{
  "model": "masked image model",
  "dataset": "photos of arthropod specimens (BIOSCAN-5M)",
  "method": "simmim",
  "mask_ratio": 0.6,
  "growth_rate": 32,
  "optimizer": "adamw",
  "beta1": 0.95,
  "eps": 1e-08
}
Rows from block 4, named by matrix and row number. Rows with one number belong to one channel. Each number is 200 + 40 x the weight over its row's rms, rounded and kept within 0 to 999. All counts start at 0.
# conv1: bottleneck pointwise conv (model.blocks.4.conv1.weight, 128x208x1x1), inputs 104-207
# conv2: growth 3x3 conv (model.blocks.4.conv2.weight, 32x128x3x3, transposed), outputs 11-21, a 3x3 kernel for each
conv1.57,153,250,222,166,216,212,207,182,212,227,212,210,264,194,251,174,297,149,226,220,198,184,161,216,206,162,218,147,204,179,199,173,171,194,192,206,221,204,249,214,176,161,191,147,187,223,145,117,77,177,189,107,255,233,240,176,208,207,256,136,307,226,142,141,118,187,213,164,206,147,208,224,153,165,230,219,310,270,196,142,226,190,216,183,167,150,180,225,237,217,176,173,143,218,267,181,264,112,217,229,209,181,155,238
conv1.58,211,177,178,190,223,233,115,191,134,189,206,198,213,241,126,218,197,176,183,182,127,174,200,184,132,179,186,176,137,209,180,221,165,192,210,162,118,235,215,201,188,103,187,163,154,183,229,84,332,132,183,179,245,191,192,212,136,120,276,187,267,129,162,177,236,143,192,102,173,170,220,135,180,195,163,270,239,198,228,163,165,267,205,186,265,122,156,176,234,255,175,107,180,177,218,215,182,133,131,218,218,205,143,201
conv1.59,217,156,167,187,208,124,203,177,264,178,159,217,175,177,137,190,149,243,113,124,239,188,91,210,237,162,193,255,194,221,170,221,115,189,197,157,162,197,232,158,224,258,228,177,202,194,226,127,197,199,195,188,151,248,157,212,204,140,179,159,132,228,222,203,262,216,266,269,293,172,246,211,285,241,178,125,227,183,180,182,198,217,97,204,139,190,205,220,260,142,167,258,265,210,155,216,208,185,227,240,250,95,256,209
conv1.60,291,177,204,203,170,172,190,183,159,146,224,235,213,214,187,214,127,194,174,178,224,205,170,121,224,166,185,157,271,230,165,230,128,141,121,158,170,228,238,208,205,201,197,189,156,231,213,174,186,159,152,236,80,178,153,188,161,168,205,206,249,155,174,219,158,172,216,188,216,202,278,175,177,156,165,151,139,182,236,242,205,166,162,219,130,181,102,166,189,222,139,235,269,162,212,115,208,161,143,155,223,179,219,179
conv1.61,187,238,192,200,180,250,136,174,145,218,173,207,182,205,148,91,150,226,180,145,95,177,204,224,175,204,205,154,243,211,173,166,222,196,174,219,227,267,144,184,158,181,256,106,200,158,183,180,187,156,255,165,181,168,203,136,190,184,215,183,260,167,123,122,184,208,218,309,159,154,126,178,198,158,240,268,176,210,201,155,259,250,205,157,206,172,197,181,191,210,183,139,238,162,177,215,283,147,238,185,175,194,257,291
conv1.62,119,244,193,254,189,183,151,212,229,185,200,125,173,146,251,221,243,222,230,166,178,249,232,189,233,185,147,246,255,203,120,183,140,167,172,187,234,223,237,218,142,218,204,168,222,173,164,259,166,289,257,187,201,242,166,189,219,224,225,248,283,297,220,177,140,225,169,151,199,159,208,196,129,177,259,144,216,193,164,227,71,241,63,218,185,263,267,168,254,210,209,281,159,260,192,290,197,200,138,239,138,140,221,164
conv1.63,104,240,234,173,169,158,143,188,179,181,276,223,215,158,217,173,192,159,235,195,193,182,196,216,188,153,185,195,185,183,203,195,102,189,144,117,186,176,249,177,174,182,191,233,221,198,221,122,199,206,184,199,185,291,167,131,283,239,249,112,231,176,274,178,204,243,188,214,179,188,172,196,171,191,157,195,194,193,125,212,214,254,246,114,163,260,206,201,245,255,234,201,172,184,203,228,224,212,179,180,198,132,160,140
conv1.64,178,204,146,217,280,161,201,145,220,270,186,177,228,155,134,182,165,185,198,163,155,183,170,185,133,188,177,166,122,182,200,199,159,139,228,219,212,274,208,218,190,180,166,184,247,244,210,345,222,248,259,79,224,204,245,174,260,165,212,198,289,192,194,171,168,196,156,187,213,208,179,233,159,155,168,172,149,172,144,159,175,175,107,185,232,188,185,175,228,205,302,251,222,174,238,313,205,119,114,285,205,162,183,124
conv1.65,218,155,193,236,207,188,185,237,189,180,255,220,254,231,140,226,198,177,238,153,159,220,223,176,195,136,186,202,189,223,88,105,181,229,151,201,191,169,188,171,234,112,170,214,260,154,251,146,184,168,235,240,290,187,178,224,239,261,228,178,256,160,214,218,191,199,236,173,198,182,235,140,204,186,196,243,158,238,208,200,152,215,156,188,253,202,153,171,250,139,256,150,185,163,170,192,207,175,242,211,234,274,96,179
conv1.66,157,183,174,244,192,245,165,155,191,261,165,210,210,284,196,189,185,146,167,174,209,182,183,158,207,198,205,175,225,199,236,202,213,231,153,185,197,273,218,64,175,208,100,165,201,186,259,202,191,275,220,215,213,221,175,190,190,159,278,201,261,155,177,227,219,224,301,252,209,216,159,207,200,152,255,206,101,233,109,219,237,189,272,287,223,214,183,178,200,282,147,214,273,146,206,185,261,194,207,215,122,128,191,118
conv1.67,176,247,170,283,191,228,174,204,139,194,168,165,245,251,246,195,158,185,244,139,228,252,208,153,161,219,214,176,196,191,202,226,201,157,219,162,188,280,190,210,183,137,224,144,117,288,185,175,173,212,271,171,118,262,209,156,285,177,176,183,245,163,188,185,224,200,204,214,191,179,172,194,236,152,158,162,167,250,161,194,101,215,140,223,238,243,171,253,258,219,224,191,142,151,242,264,243,235,236,143,162,216,152,164
conv1.68,194,194,166,157,180,213,176,271,160,220,251,144,82,215,189,215,178,144,243,154,184,175,258,294,197,174,197,211,216,230,194,159,206,247,161,227,183,185,187,244,196,212,212,221,203,195,199,281,241,226,215,273,215,200,182,171,177,227,276,209,181,291,241,210,234,162,250,216,271,199,267,246,193,188,226,194,136,177,274,247,216,226,172,224,198,210,175,251,205,239,186,170,108,192,115,113,196,132,254,141,194,216,221,166
conv1.69,175,205,249,267,177,170,156,233,145,223,238,231,163,166,203,214,244,250,182,204,238,105,193,171,162,170,196,119,180,192,137,196,186,249,218,176,202,184,207,253,91,195,172,169,119,178,230,253,147,172,254,99,210,249,154,213,259,187,155,163,238,175,242,267,203,217,173,154,295,225,224,238,191,181,171,208,210,186,95,200,167,192,158,201,163,192,166,225,181,205,214,261,210,176,129,129,235,129,226,233,205,158,175,133
conv1.70,169,191,152,215,229,248,262,214,154,203,181,178,209,199,189,222,226,277,181,179,201,245,169,139,191,205,223,181,154,156,241,221,226,188,176,210,205,236,230,132,205,222,183,151,239,194,252,232,172,196,249,160,193,196,255,149,153,274,92,177,215,183,122,213,189,208,251,256,197,208,214,230,190,201,237,182,179,198,224,201,113,198,180,160,177,212,183,168,244,192,280,139,209,208,236,209,217,164,225,300,144,181,134,206
conv1.71,210,205,244,195,198,122,207,178,133,233,239,198,153,147,183,145,203,251,199,174,222,213,157,119,160,259,118,128,160,166,169,199,176,154,245,190,137,193,139,179,125,212,230,177,162,230,242,188,279,207,215,199,225,180,149,204,236,172,227,168,258,209,203,167,191,237,237,203,170,183,122,309,203,280,175,201,240,184,187,190,125,184,148,112,201,190,168,225,167,156,307,297,226,133,137,258,225,147,159,197,213,189,192,211
conv1.72,115,172,184,189,191,147,185,149,196,166,260,188,144,273,231,219,180,214,197,195,182,155,170,169,198,200,216,139,197,203,164,213,243,215,183,184,176,184,221,194,135,150,174,269,96,149,228,51,150,148,195,197,206,209,189,218,215,172,204,244,216,190,196,190,219,244,285,216,190,224,214,92,202,175,207,233,251,190,220,226,191,185,168,245,205,186,180,297,241,244,133,193,136,216,171,149,195,234,259,168,195,203,234,258
conv1.73,206,225,212,209,240,147,209,165,188,209,177,226,212,238,232,233,205,242,170,152,226,248,215,106,189,234,170,229,174,196,119,219,174,218,189,210,228,245,161,169,228,168,184,200,133,203,193,147,157,190,292,131,162,288,150,236,206,130,204,239,208,141,194,257,180,248,235,148,144,165,211,278,142,162,231,220,159,189,230,189,161,200,127,262,208,213,172,192,235,217,225,237,159,127,170,227,227,147,259,256,180,208,160,224
conv1.74,240,227,207,243,221,205,201,218,111,215,131,237,172,230,196,170,221,248,147,160,209,269,210,145,177,178,172,211,137,247,169,190,233,191,234,193,129,193,175,182,169,208,180,189,165,231,216,211,211,197,221,196,151,199,303,204,224,177,201,139,224,159,179,206,189,287,170,168,156,249,265,256,101,215,133,181,165,197,173,154,118,276,178,173,249,182,208,186,201,246,174,182,169,217,207,230,186,250,197,211,270,220,173,210
conv1.75,178,227,208,240,119,176,178,181,200,181,299,231,196,225,220,306,195,217,222,205,195,161,219,196,211,246,152,230,138,219,165,202,232,247,252,128,247,291,169,194,166,181,199,234,167,157,203,126,160,150,176,176,199,179,151,218,179,168,171,259,173,233,159,176,246,210,143,228,229,208,165,209,250,184,170,209,272,169,178,132,126,234,150,157,114,193,164,119,234,211,187,127,196,126,157,107,296,141,118,187,245,260,209,134
conv1.76,117,246,174,261,168,149,208,215,131,260,233,148,184,298,144,177,213,192,224,121,258,192,194,266,159,161,194,221,197,261,157,185,103,140,226,197,182,194,242,93,202,269,171,90,240,206,219,212,193,205,176,260,232,153,245,113,202,178,250,188,229,228,185,191,134,234,274,224,141,208,87,235,244,164,228,189,176,155,169,244,116,216,197,199,231,240,147,209,262,166,227,178,157,149,180,148,216,131,161,228,155,236,268,173
conv1.77,201,198,190,206,200,155,174,212,168,181,227,180,147,234,229,181,211,229,176,183,180,210,238,169,179,215,140,183,246,251,237,221,233,268,225,230,227,206,149,176,101,193,200,170,219,164,110,192,214,181,169,154,203,244,240,253,107,209,242,236,158,212,202,250,219,184,194,194,290,191,106,153,232,247,135,188,238,207,146,137,148,201,191,183,219,246,132,200,164,177,272,246,215,218,144,204,207,234,263,235,232,146,191,122
conv1.78,164,197,247,166,231,268,153,245,252,203,201,179,210,165,206,241,175,210,242,151,240,158,235,178,134,209,153,184,234,146,146,166,198,170,181,174,170,192,255,173,241,264,233,145,249,204,215,297,187,196,282,179,257,190,138,249,179,217,177,116,215,180,199,153,213,160,246,183,193,187,241,236,161,206,216,241,322,194,193,268,209,225,190,134,188,122,157,224,249,184,236,184,177,219,163,254,98,142,243,229,255,182,219,213
conv1.79,239,187,178,226,223,153,275,164,191,277,226,162,185,281,186,142,197,215,231,223,201,188,193,208,245,204,191,214,150,160,199,179,198,151,157,208,127,189,196,159,188,149,177,208,195,209,216,153,171,139,143,211,262,165,197,127,261,249,233,214,161,201,184,189,169,260,234,266,143,159,183,234,302,173,199,219,227,215,302,262,133,236,156,129,220,139,174,224,234,216,226,117,178,168,167,216,197,194,172,203,169,121,217,162
conv1.80,151,265,212,222,221,181,237,201,188,177,262,196,189,167,227,121,271,197,222,140,173,177,212,260,177,242,143,201,211,271,132,198,212,187,259,249,218,205,168,211,160,229,240,250,174,199,198,229,137,211,241,103,281,124,192,158,266,212,69,162,303,283,162,166,165,219,200,175,168,195,159,244,259,237,199,219,268,168,164,197,200,253,147,121,200,274,166,275,264,166,232,231,130,210,158,167,200,184,306,180,191,157,157,251
conv1.81,260,226,238,220,205,132,215,142,164,208,220,201,210,250,219,172,208,170,208,240,198,235,240,208,239,267,217,161,194,159,196,151,194,237,203,259,247,140,218,206,280,147,154,267,166,223,235,189,204,216,126,214,204,178,172,118,234,217,242,156,159,222,317,182,205,191,229,249,174,146,148,181,192,183,184,210,243,208,200,214,242,223,264,157,202,203,236,159,183,136,270,150,225,214,168,156,179,184,213,150,239,140,190,251
conv1.82,247,182,161,213,198,151,128,277,254,198,287,190,129,190,217,215,214,151,159,250,233,199,245,190,183,218,176,183,217,216,196,132,172,189,163,215,160,215,160,217,159,223,139,173,221,225,217,222,168,250,173,159,143,194,213,155,254,202,252,247,260,110,182,244,158,150,243,140,220,208,151,215,258,176,221,217,152,172,214,137,231,183,187,257,245,194,142,197,169,206,210,132,159,199,198,248,310,208,189,192,153,101,222,192
conv1.83,205,231,243,191,231,175,195,216,222,154,229,233,207,213,202,213,178,223,243,188,178,221,207,266,180,259,179,117,186,192,176,191,220,195,133,164,218,199,238,252,119,178,275,216,225,177,311,200,130,212,239,166,242,151,141,205,156,172,174,267,276,150,225,126,143,267,272,230,180,186,171,257,237,138,249,189,162,96,83,155,202,315,145,226,119,254,172,229,189,138,191,185,210,174,137,107,163,178,251,245,139,229,100,196
conv1.84,177,182,184,216,251,210,202,257,202,220,216,118,220,133,229,188,189,218,209,156,181,184,217,265,241,251,206,192,240,209,161,216,264,207,165,201,233,158,250,123,191,214,156,205,190,122,230,228,169,218,206,218,225,100,199,182,157,263,214,135,215,227,231,176,177,247,231,197,197,250,148,175,75,134,238,190,103,196,129,107,205,208,335,181,184,217,237,189,200,306,197,160,216,173,167,192,134,217,190,196,153,163,232,175
conv1.85,225,245,223,234,262,253,202,211,203,205,198,144,292,162,156,189,162,292,174,161,132,214,165,182,170,163,207,165,219,230,279,236,200,174,162,206,127,235,176,205,158,234,241,168,244,232,250,221,208,260,192,152,178,215,194,98,243,196,236,274,182,136,158,206,276,253,206,197,135,210,189,179,230,121,175,193,93,204,151,154,67,237,168,215,188,200,219,246,224,196,229,178,193,195,145,244,206,206,178,208,185,262,125,182
conv1.86,154,198,158,250,162,172,156,167,190,211,212,205,179,228,158,250,144,235,153,226,215,157,140,298,159,158,218,206,254,210,209,147,200,227,159,175,167,212,225,193,155,188,200,162,172,152,180,185,170,206,248,105,146,139,173,173,152,174,238,160,224,258,199,156,236,176,197,247,164,183,205,180,190,267,89,276,259,220,237,162,185,225,248,234,125,112,249,199,201,242,195,152,255,257,234,131,118,200,233,191,198,205,130,220
conv1.87,206,219,153,278,147,242,199,185,224,116,205,216,217,144,190,179,283,179,148,286,181,126,195,244,127,200,225,158,172,240,203,192,125,202,186,177,239,236,214,213,257,212,191,211,178,168,176,201,214,153,156,166,211,178,201,170,193,226,271,245,198,195,170,158,193,171,164,203,135,180,157,141,247,131,221,212,177,193,187,109,154,189,346,172,220,207,245,192,186,179,154,160,318,226,231,127,148,137,168,195,207,162,261,167
conv1.88,225,239,153,159,165,141,189,223,186,196,131,180,149,222,186,194,212,176,201,212,144,174,187,174,245,252,249,180,175,218,145,191,244,187,187,228,163,177,175,218,179,210,150,194,134,175,178,185,246,210,166,123,131,258,93,206,213,151,170,327,193,252,168,247,221,238,183,207,240,182,144,191,231,230,251,220,248,177,159,134,236,228,233,268,204,234,159,205,225,186,218,196,237,130,185,235,173,139,223,243,200,163,288,166
conv1.89,230,243,176,231,236,221,259,204,269,219,191,216,178,289,139,196,204,191,188,219,185,161,233,292,236,237,318,158,180,133,240,190,165,192,188,237,264,135,240,252,181,160,300,188,275,287,234,203,166,189,163,214,174,254,219,200,217,159,188,203,247,172,144,221,177,139,255,215,247,162,167,237,256,243,186,203,205,237,202,235,196,151,114,173,154,161,175,209,147,193,273,232,282,186,212,166,137,214,172,138,282,168,209,274
conv1.90,230,138,168,178,214,214,180,240,240,246,187,202,214,151,217,171,216,221,181,201,202,223,206,223,162,229,140,178,211,267,216,186,205,157,190,202,190,203,226,121,139,218,191,183,169,187,225,223,126,192,221,200,150,152,219,169,174,188,261,252,183,273,159,230,115,178,166,187,186,275,136,260,211,211,174,194,223,261,202,193,145,184,95,145,202,168,261,258,255,199,256,252,148,195,197,170,153,163,192,256,252,219,220,181
conv2.57,175,138,176,201,145,272,197,183,210,141,124,168,250,281,216,258,160,247,278,248,162,196,183,193,216,196,221,163,203,261,226,280,218,183,160,182,225,215,226,242,221,241,193,212,187,227,204,186,158,142,121,206,224,218,184,173,176,144,206,169,196,217,186,157,215,210,181,170,182,227,313,230,223,185,222,217,191,272,196,67,143,188,233,175,183,185,153,222,210,277,171,248,244,206,192,272,233,229,205
conv2.58,233,134,112,199,212,169,203,214,207,169,103,200,200,226,175,206,216,201,183,187,222,216,158,165,258,168,212,166,232,171,185,265,135,188,195,113,195,139,154,194,177,201,200,241,203,137,203,200,109,164,185,199,144,185,204,156,138,198,72,115,253,170,218,203,224,241,205,167,190,229,122,165,163,129,172,187,195,182,188,175,186,207,217,77,204,178,136,248,176,137,130,212,239,220,200,273,216,229,185
conv2.59,167,255,177,227,224,147,121,237,215,174,265,224,243,219,181,159,183,171,155,169,222,118,149,184,137,202,154,215,300,158,178,137,205,165,165,224,263,199,245,146,179,249,238,174,236,158,196,216,220,257,174,100,144,164,179,210,166,249,249,171,99,170,122,160,176,212,141,235,179,181,238,149,177,200,223,250,244,237,217,168,219,222,225,219,152,151,281,163,235,187,223,212,139,191,269,139,195,167,86
conv2.60,213,241,257,160,181,177,121,202,215,132,131,146,213,197,162,217,233,193,186,186,221,143,174,195,183,207,171,208,235,149,210,324,174,181,169,198,159,205,222,219,150,233,208,262,263,171,185,170,264,272,239,140,132,139,165,202,250,182,129,168,230,169,193,160,146,208,225,170,238,206,267,227,218,266,234,150,147,136,151,137,235,211,224,99,232,297,185,115,173,134,160,206,138,191,198,174,228,221,135
conv2.61,193,207,254,133,131,208,274,158,192,216,174,202,169,238,242,184,194,232,236,259,268,169,244,200,209,205,216,225,254,220,224,232,184,203,240,168,191,208,195,217,202,252,144,211,251,186,123,196,169,183,204,198,256,202,191,183,180,214,186,222,219,179,221,188,197,225,201,164,217,227,171,200,229,212,196,166,69,171,146,193,210,234,224,143,175,191,174,259,237,202,230,228,238,228,196,207,178,216,205
conv2.62,195,107,256,193,168,254,132,195,186,218,226,147,203,160,139,234,202,171,238,213,204,218,173,120,204,170,150,202,190,198,137,243,169,194,201,144,256,164,226,201,151,179,209,182,175,218,181,186,199,234,272,220,139,226,227,138,140,186,206,176,172,196,184,167,205,219,193,189,119,200,197,216,247,233,255,174,274,224,240,252,237,207,192,200,177,235,109,169,192,87,218,236,233,199,307,234,219,221,204
conv2.63,136,170,226,181,249,227,190,211,138,196,291,169,252,266,219,187,204,174,196,231,235,161,182,203,181,147,163,214,228,247,201,227,244,214,182,263,232,277,242,238,263,215,202,253,156,226,252,226,262,227,257,210,187,150,194,237,195,205,158,248,184,155,164,195,192,179,240,187,181,240,254,284,209,202,242,250,270,300,310,242,194,164,181,234,224,256,261,180,247,221,251,190,250,214,191,205,206,173,222
conv2.64,168,150,139,212,221,197,156,195,177,243,201,156,126,133,266,222,165,167,183,171,257,185,146,186,179,177,184,194,230,223,126,199,258,165,202,142,205,233,231,198,241,192,169,96,132,154,166,214,187,254,197,188,185,143,206,144,169,171,182,179,187,233,168,203,208,268,211,163,184,180,241,240,232,239,199,177,187,204,184,195,188,190,242,176,237,219,145,188,150,159,263,255,208,226,248,231,216,157,227
conv2.65,237,236,274,146,114,258,155,170,186,173,185,191,225,284,135,174,176,115,156,107,152,139,168,187,200,222,236,207,196,253,267,182,269,176,198,206,213,160,122,156,185,161,82,109,192,226,249,209,168,165,154,271,253,190,172,183,244,171,198,155,225,229,137,185,198,164,204,185,227,189,152,172,145,205,178,212,248,190,209,218,170,152,247,328,185,138,299,221,183,199,208,242,200,232,175,130,220,201,155
conv2.66,207,244,201,171,233,149,150,216,173,186,142,131,200,208,223,182,216,178,114,149,210,137,229,157,155,211,207,240,157,214,217,184,182,127,138,206,137,219,187,191,148,215,239,249,210,185,220,193,178,237,201,168,158,164,218,247,165,173,171,193,234,199,206,201,203,224,191,135,191,187,227,220,212,276,225,200,87,94,253,174,184,230,194,157,205,298,135,121,171,165,222,244,225,207,219,232,259,216,160
conv2.67,183,256,274,121,229,252,186,232,156,172,144,191,185,204,294,176,178,226,188,147,206,191,243,203,189,209,193,98,181,204,224,163,195,208,215,185,146,230,219,180,168,181,245,206,236,144,167,207,204,164,181,196,223,266,199,196,172,281,252,204,176,185,238,233,188,242,253,195,197,226,95,136,224,154,219,260,202,223,196,189,169,223,161,200,244,188,190,268,264,159,263,231,204,207,250,213,208,217,170
conv2.68,182,180,178,218,244,217,184,183,197,202,216,252,212,164,178,188,183,175,147,179,155,117,151,197,105,156,191,170,151,174,246,212,255,148,89,187,223,198,222,82,155,134,108,151,172,263,251,175,202,223,168,236,236,168,123,224,206,114,188,124,193,246,185,232,169,209,229,215,184,187,152,179,267,224,238,207,205,158,214,236,194,213,222,194,206,265,231,158,98,172,124,224,196,186,192,201,171,250,208
conv2.69,204,160,185,197,216,152,156,244,213,117,220,173,145,146,184,225,335,172,203,163,259,192,151,174,219,178,177,169,251,224,147,220,209,191,162,212,221,220,183,167,226,186,190,211,113,167,153,236,237,239,251,202,195,167,210,252,207,162,205,163,214,250,260,82,155,208,174,150,268,208,220,282,205,278,174,60,202,125,174,237,184,196,241,206,195,231,239,160,154,197,178,241,222,244,265,245,235,216,254
conv2.70,132,165,201,187,253,182,203,271,205,246,232,184,204,241,197,208,271,203,237,219,207,181,210,187,166,185,236,224,297,194,145,207,194,155,216,160,139,231,245,213,252,218,269,301,202,161,139,248,167,123,258,216,200,211,246,143,224,210,43,191,275,227,200,242,202,212,242,172,241,178,133,191,265,265,124,208,168,41,165,234,174,150,233,203,187,223,205,195,146,182,209,150,178,198,181,270,155,228,258
conv2.71,285,172,219,302,243,200,205,210,145,189,261,227,190,166,241,228,200,204,232,231,211,150,146,212,189,231,266,265,237,187,178,243,228,140,111,200,241,289,253,190,271,209,173,157,196,236,226,220,230,234,198,199,229,196,201,167,197,274,160,159,232,271,195,160,145,213,221,256,226,227,227,260,192,274,226,171,214,168,215,253,206,158,249,256,175,192,270,229,225,199,227,257,212,244,223,208,223,151,248
conv2.72,197,182,172,225,202,262,216,201,179,249,93,226,237,274,76,172,194,130,150,150,226,201,195,189,212,169,205,157,163,210,213,172,137,207,188,204,144,130,210,245,136,183,198,212,203,202,237,138,140,206,207,210,182,215,172,201,201,148,211,161,226,152,237,233,198,260,154,176,151,207,76,157,180,213,211,166,151,240,192,191,211,182,152,135,182,96,178,250,196,145,218,190,178,206,227,211,179,234,171
conv2.73,227,248,279,197,238,227,190,266,140,189,150,181,277,196,197,189,267,259,210,183,200,284,237,200,233,232,237,168,244,216,198,211,151,190,273,184,145,190,163,145,141,148,245,231,184,163,155,203,137,163,206,218,203,267,168,145,209,274,244,183,172,211,202,281,216,251,178,200,196,221,170,101,167,238,195,159,234,246,235,313,247,190,211,147,179,154,186,183,229,201,192,199,233,206,236,236,227,204,161
conv2.74,194,189,181,94,251,156,211,234,236,232,215,189,161,215,135,205,135,230,229,231,213,204,201,272,184,163,212,221,219,186,231,198,154,243,139,229,138,188,201,116,230,203,226,235,239,210,253,139,200,107,178,280,196,220,193,161,234,285,186,152,197,177,121,255,273,209,201,156,226,223,152,171,248,261,160,302,282,153,166,178,127,158,234,154,206,187,260,229,193,222,149,144,154,182,125,182,199,199,176
conv2.75,262,193,201,214,159,182,277,231,132,158,146,166,175,104,138,241,219,180,178,131,188,193,114,187,190,221,168,168,144,236,195,166,269,104,191,223,197,141,122,136,121,164,188,186,169,234,255,208,199,225,198,212,197,217,274,264,205,144,168,279,236,132,218,148,211,203,159,127,166,228,201,224,177,156,182,179,232,207,151,159,163,226,197,193,307,136,177,159,263,175,238,164,176,198,285,188,233,210,136
conv2.76,185,290,172,133,270,175,179,252,219,192,203,207,272,233,279,228,130,158,174,165,198,158,226,210,189,198,191,189,199,292,194,202,229,170,177,131,231,308,243,173,201,248,150,173,167,209,225,175,189,208,213,158,193,159,240,148,142,164,190,233,173,230,158,229,227,198,206,228,203,111,183,169,251,204,206,245,173,228,215,241,198,188,249,203,203,230,222,119,227,195,154,240,227,122,247,255,150,317,181
conv2.77,231,130,183,315,192,192,221,247,197,189,209,233,159,155,196,172,187,137,221,168,196,290,124,188,203,147,250,149,215,258,177,104,197,191,166,239,264,222,181,175,211,211,187,160,144,216,217,195,199,235,156,125,163,169,247,162,203,169,189,194,204,192,256,155,225,252,155,181,262,154,154,136,184,175,220,131,191,263,199,144,206,201,174,207,298,130,149,244,188,173,170,290,244,152,221,261,163,122,238
conv2.78,237,163,117,209,232,180,129,197,181,195,225,163,165,185,270,210,119,177,171,141,233,104,131,127,201,153,170,197,222,201,223,181,256,251,182,222,210,201,161,160,154,210,208,201,243,131,174,221,211,267,211,132,204,192,125,187,199,178,247,104,174,270,156,134,118,129,238,278,196,209,155,102,267,228,191,204,191,229,182,150,197,186,209,177,212,168,192,182,175,180,201,230,249,232,180,282,227,95,225
conv2.79,250,235,280,236,174,286,208,180,141,185,236,171,194,147,138,225,213,157,186,163,203,124,147,203,150,182,201,206,182,231,169,137,261,191,128,226,248,257,183,191,171,204,186,154,193,223,194,205,189,165,171,224,220,178,201,185,191,218,191,212,115,141,248,232,177,185,170,221,204,186,147,234,207,185,168,228,159,99,287,277,172,260,248,213,168,215,251,148,183,215,137,213,199,166,189,175,173,248,138
conv2.80,171,152,216,179,189,316,213,125,220,213,214,273,239,156,220,237,208,173,276,223,248,208,149,169,228,235,188,206,183,217,204,201,166,165,258,211,246,204,210,167,171,274,191,211,183,150,265,247,201,243,249,207,250,234,257,219,233,145,177,275,170,190,229,168,188,201,168,211,231,233,237,180,257,248,205,222,277,216,172,163,176,184,160,230,192,185,187,189,201,302,209,228,243,235,240,255,224,205,244
conv2.81,237,211,237,195,218,229,252,217,224,225,169,197,178,174,114,191,198,168,147,171,167,180,178,175,194,222,194,164,197,217,149,139,216,175,146,264,156,177,164,184,182,183,108,171,169,180,207,180,187,134,162,295,224,158,173,149,260,190,192,216,196,203,190,186,197,220,134,188,226,235,236,237,192,196,192,199,89,207,218,244,181,170,110,254,202,143,233,243,181,295,220,211,233,276,214,185,233,197,213
conv2.82,166,190,169,223,173,217,220,182,240,252,196,199,220,188,189,146,183,131,182,159,177,208,235,158,135,209,233,197,166,254,162,143,212,214,168,207,232,246,233,222,153,134,149,211,205,207,270,189,191,188,148,198,203,216,211,235,190,116,313,247,178,252,255,234,177,242,186,233,207,150,175,181,112,142,149,259,275,252,247,204,136,203,203,217,157,222,215,231,143,268,186,251,243,214,208,218,220,212,155
conv2.83,184,153,147,220,145,227,199,157,230,209,192,223,168,165,121,182,202,141,248,147,176,182,133,134,166,250,187,151,204,138,238,208,162,208,194,124,199,197,202,142,104,71,188,154,148,157,198,157,195,243,202,217,257,178,218,199,197,69,116,268,205,183,248,179,143,189,189,167,245,242,243,241,235,193,219,164,115,180,205,188,271,216,167,209,244,255,168,136,236,208,167,209,202,225,231,184,161,164,192
conv2.84,146,145,189,183,177,150,265,209,226,269,196,123,171,232,162,138,165,176,140,187,116,133,205,147,145,145,195,228,161,236,247,178,214,244,195,194,175,209,129,200,194,210,130,154,186,247,186,190,211,143,171,247,190,172,189,163,227,199,159,203,236,200,222,227,288,237,249,184,193,229,251,226,207,263,238,253,220,205,233,190,134,100,153,195,149,221,235,176,213,260,227,158,208,202,192,233,218,224,227
conv2.85,149,219,244,123,230,216,151,234,208,251,176,211,170,145,222,179,231,278,203,199,246,166,126,209,184,175,194,145,171,155,145,215,192,242,284,205,156,198,210,169,198,199,189,186,208,170,114,201,177,149,191,189,215,202,207,180,190,240,232,157,188,204,150,223,221,264,185,214,195,202,221,195,185,203,190,215,251,231,142,222,206,179,194,197,246,200,200,292,237,79,285,214,191,267,210,187,250,204,230
conv2.86,173,180,177,217,190,213,235,134,226,166,214,101,208,254,139,225,206,189,217,184,188,176,158,176,265,159,206,201,221,241,210,237,176,219,212,186,177,110,186,198,203,233,205,185,209,214,144,212,159,200,181,200,193,260,221,175,145,194,266,162,188,189,201,258,262,196,155,118,117,209,241,178,198,149,151,178,187,228,180,174,224,192,188,98,191,191,157,263,202,232,258,157,185,289,173,200,180,200,194
conv2.87,223,194,210,153,180,150,186,200,196,169,150,181,143,138,180,205,160,216,101,78,133,108,93,153,152,156,248,154,179,162,210,184,175,186,173,192,190,192,134,124,145,175,147,146,130,170,169,180,110,208,171,122,176,218,124,172,255,168,180,229,164,204,194,244,228,159,244,170,201,186,209,175,162,142,220,182,158,219,190,134,198,127,163,155,205,228,165,267,191,213,203,204,240,203,190,200,194,139,184
conv2.88,161,239,217,171,186,249,157,116,151,165,215,262,204,211,195,213,208,236,163,165,158,209,167,189,200,171,225,160,233,244,195,186,229,97,183,268,237,190,165,191,203,262,164,152,221,243,199,168,156,184,149,165,164,245,184,224,175,232,253,236,188,250,175,226,258,317,171,147,131,209,223,211,261,272,185,167,91,186,172,195,207,266,215,169,148,205,205,148,167,236,192,177,223,197,217,175,231,238,175
conv2.89,197,179,210,134,135,238,168,167,245,200,162,142,225,221,217,208,258,184,246,167,203,141,186,115,131,118,86,180,238,91,130,231,195,103,189,83,218,243,247,165,154,271,186,183,223,156,181,118,159,173,150,228,248,284,183,198,205,127,170,177,168,201,212,106,224,191,63,148,175,164,229,239,221,246,235,199,153,179,171,147,239,216,218,246,180,133,252,158,283,152,213,186,218,201,178,173,212,173,165
conv2.90,175,152,177,170,132,279,224,186,244,308,249,204,234,169,168,200,160,137,266,230,191,213,168,169,217,167,190,240,216,205,271,224,218,248,260,173,248,196,205,172,235,167,137,136,120,137,117,145,145,207,179,126,149,175,195,153,192,175,189,209,129,204,196,233,222,202,159,218,138,144,175,186,189,238,212,230,307,273,210,202,143,178,179,245,177,224,257,226,177,171,142,157,180,171,166,183,188,211,204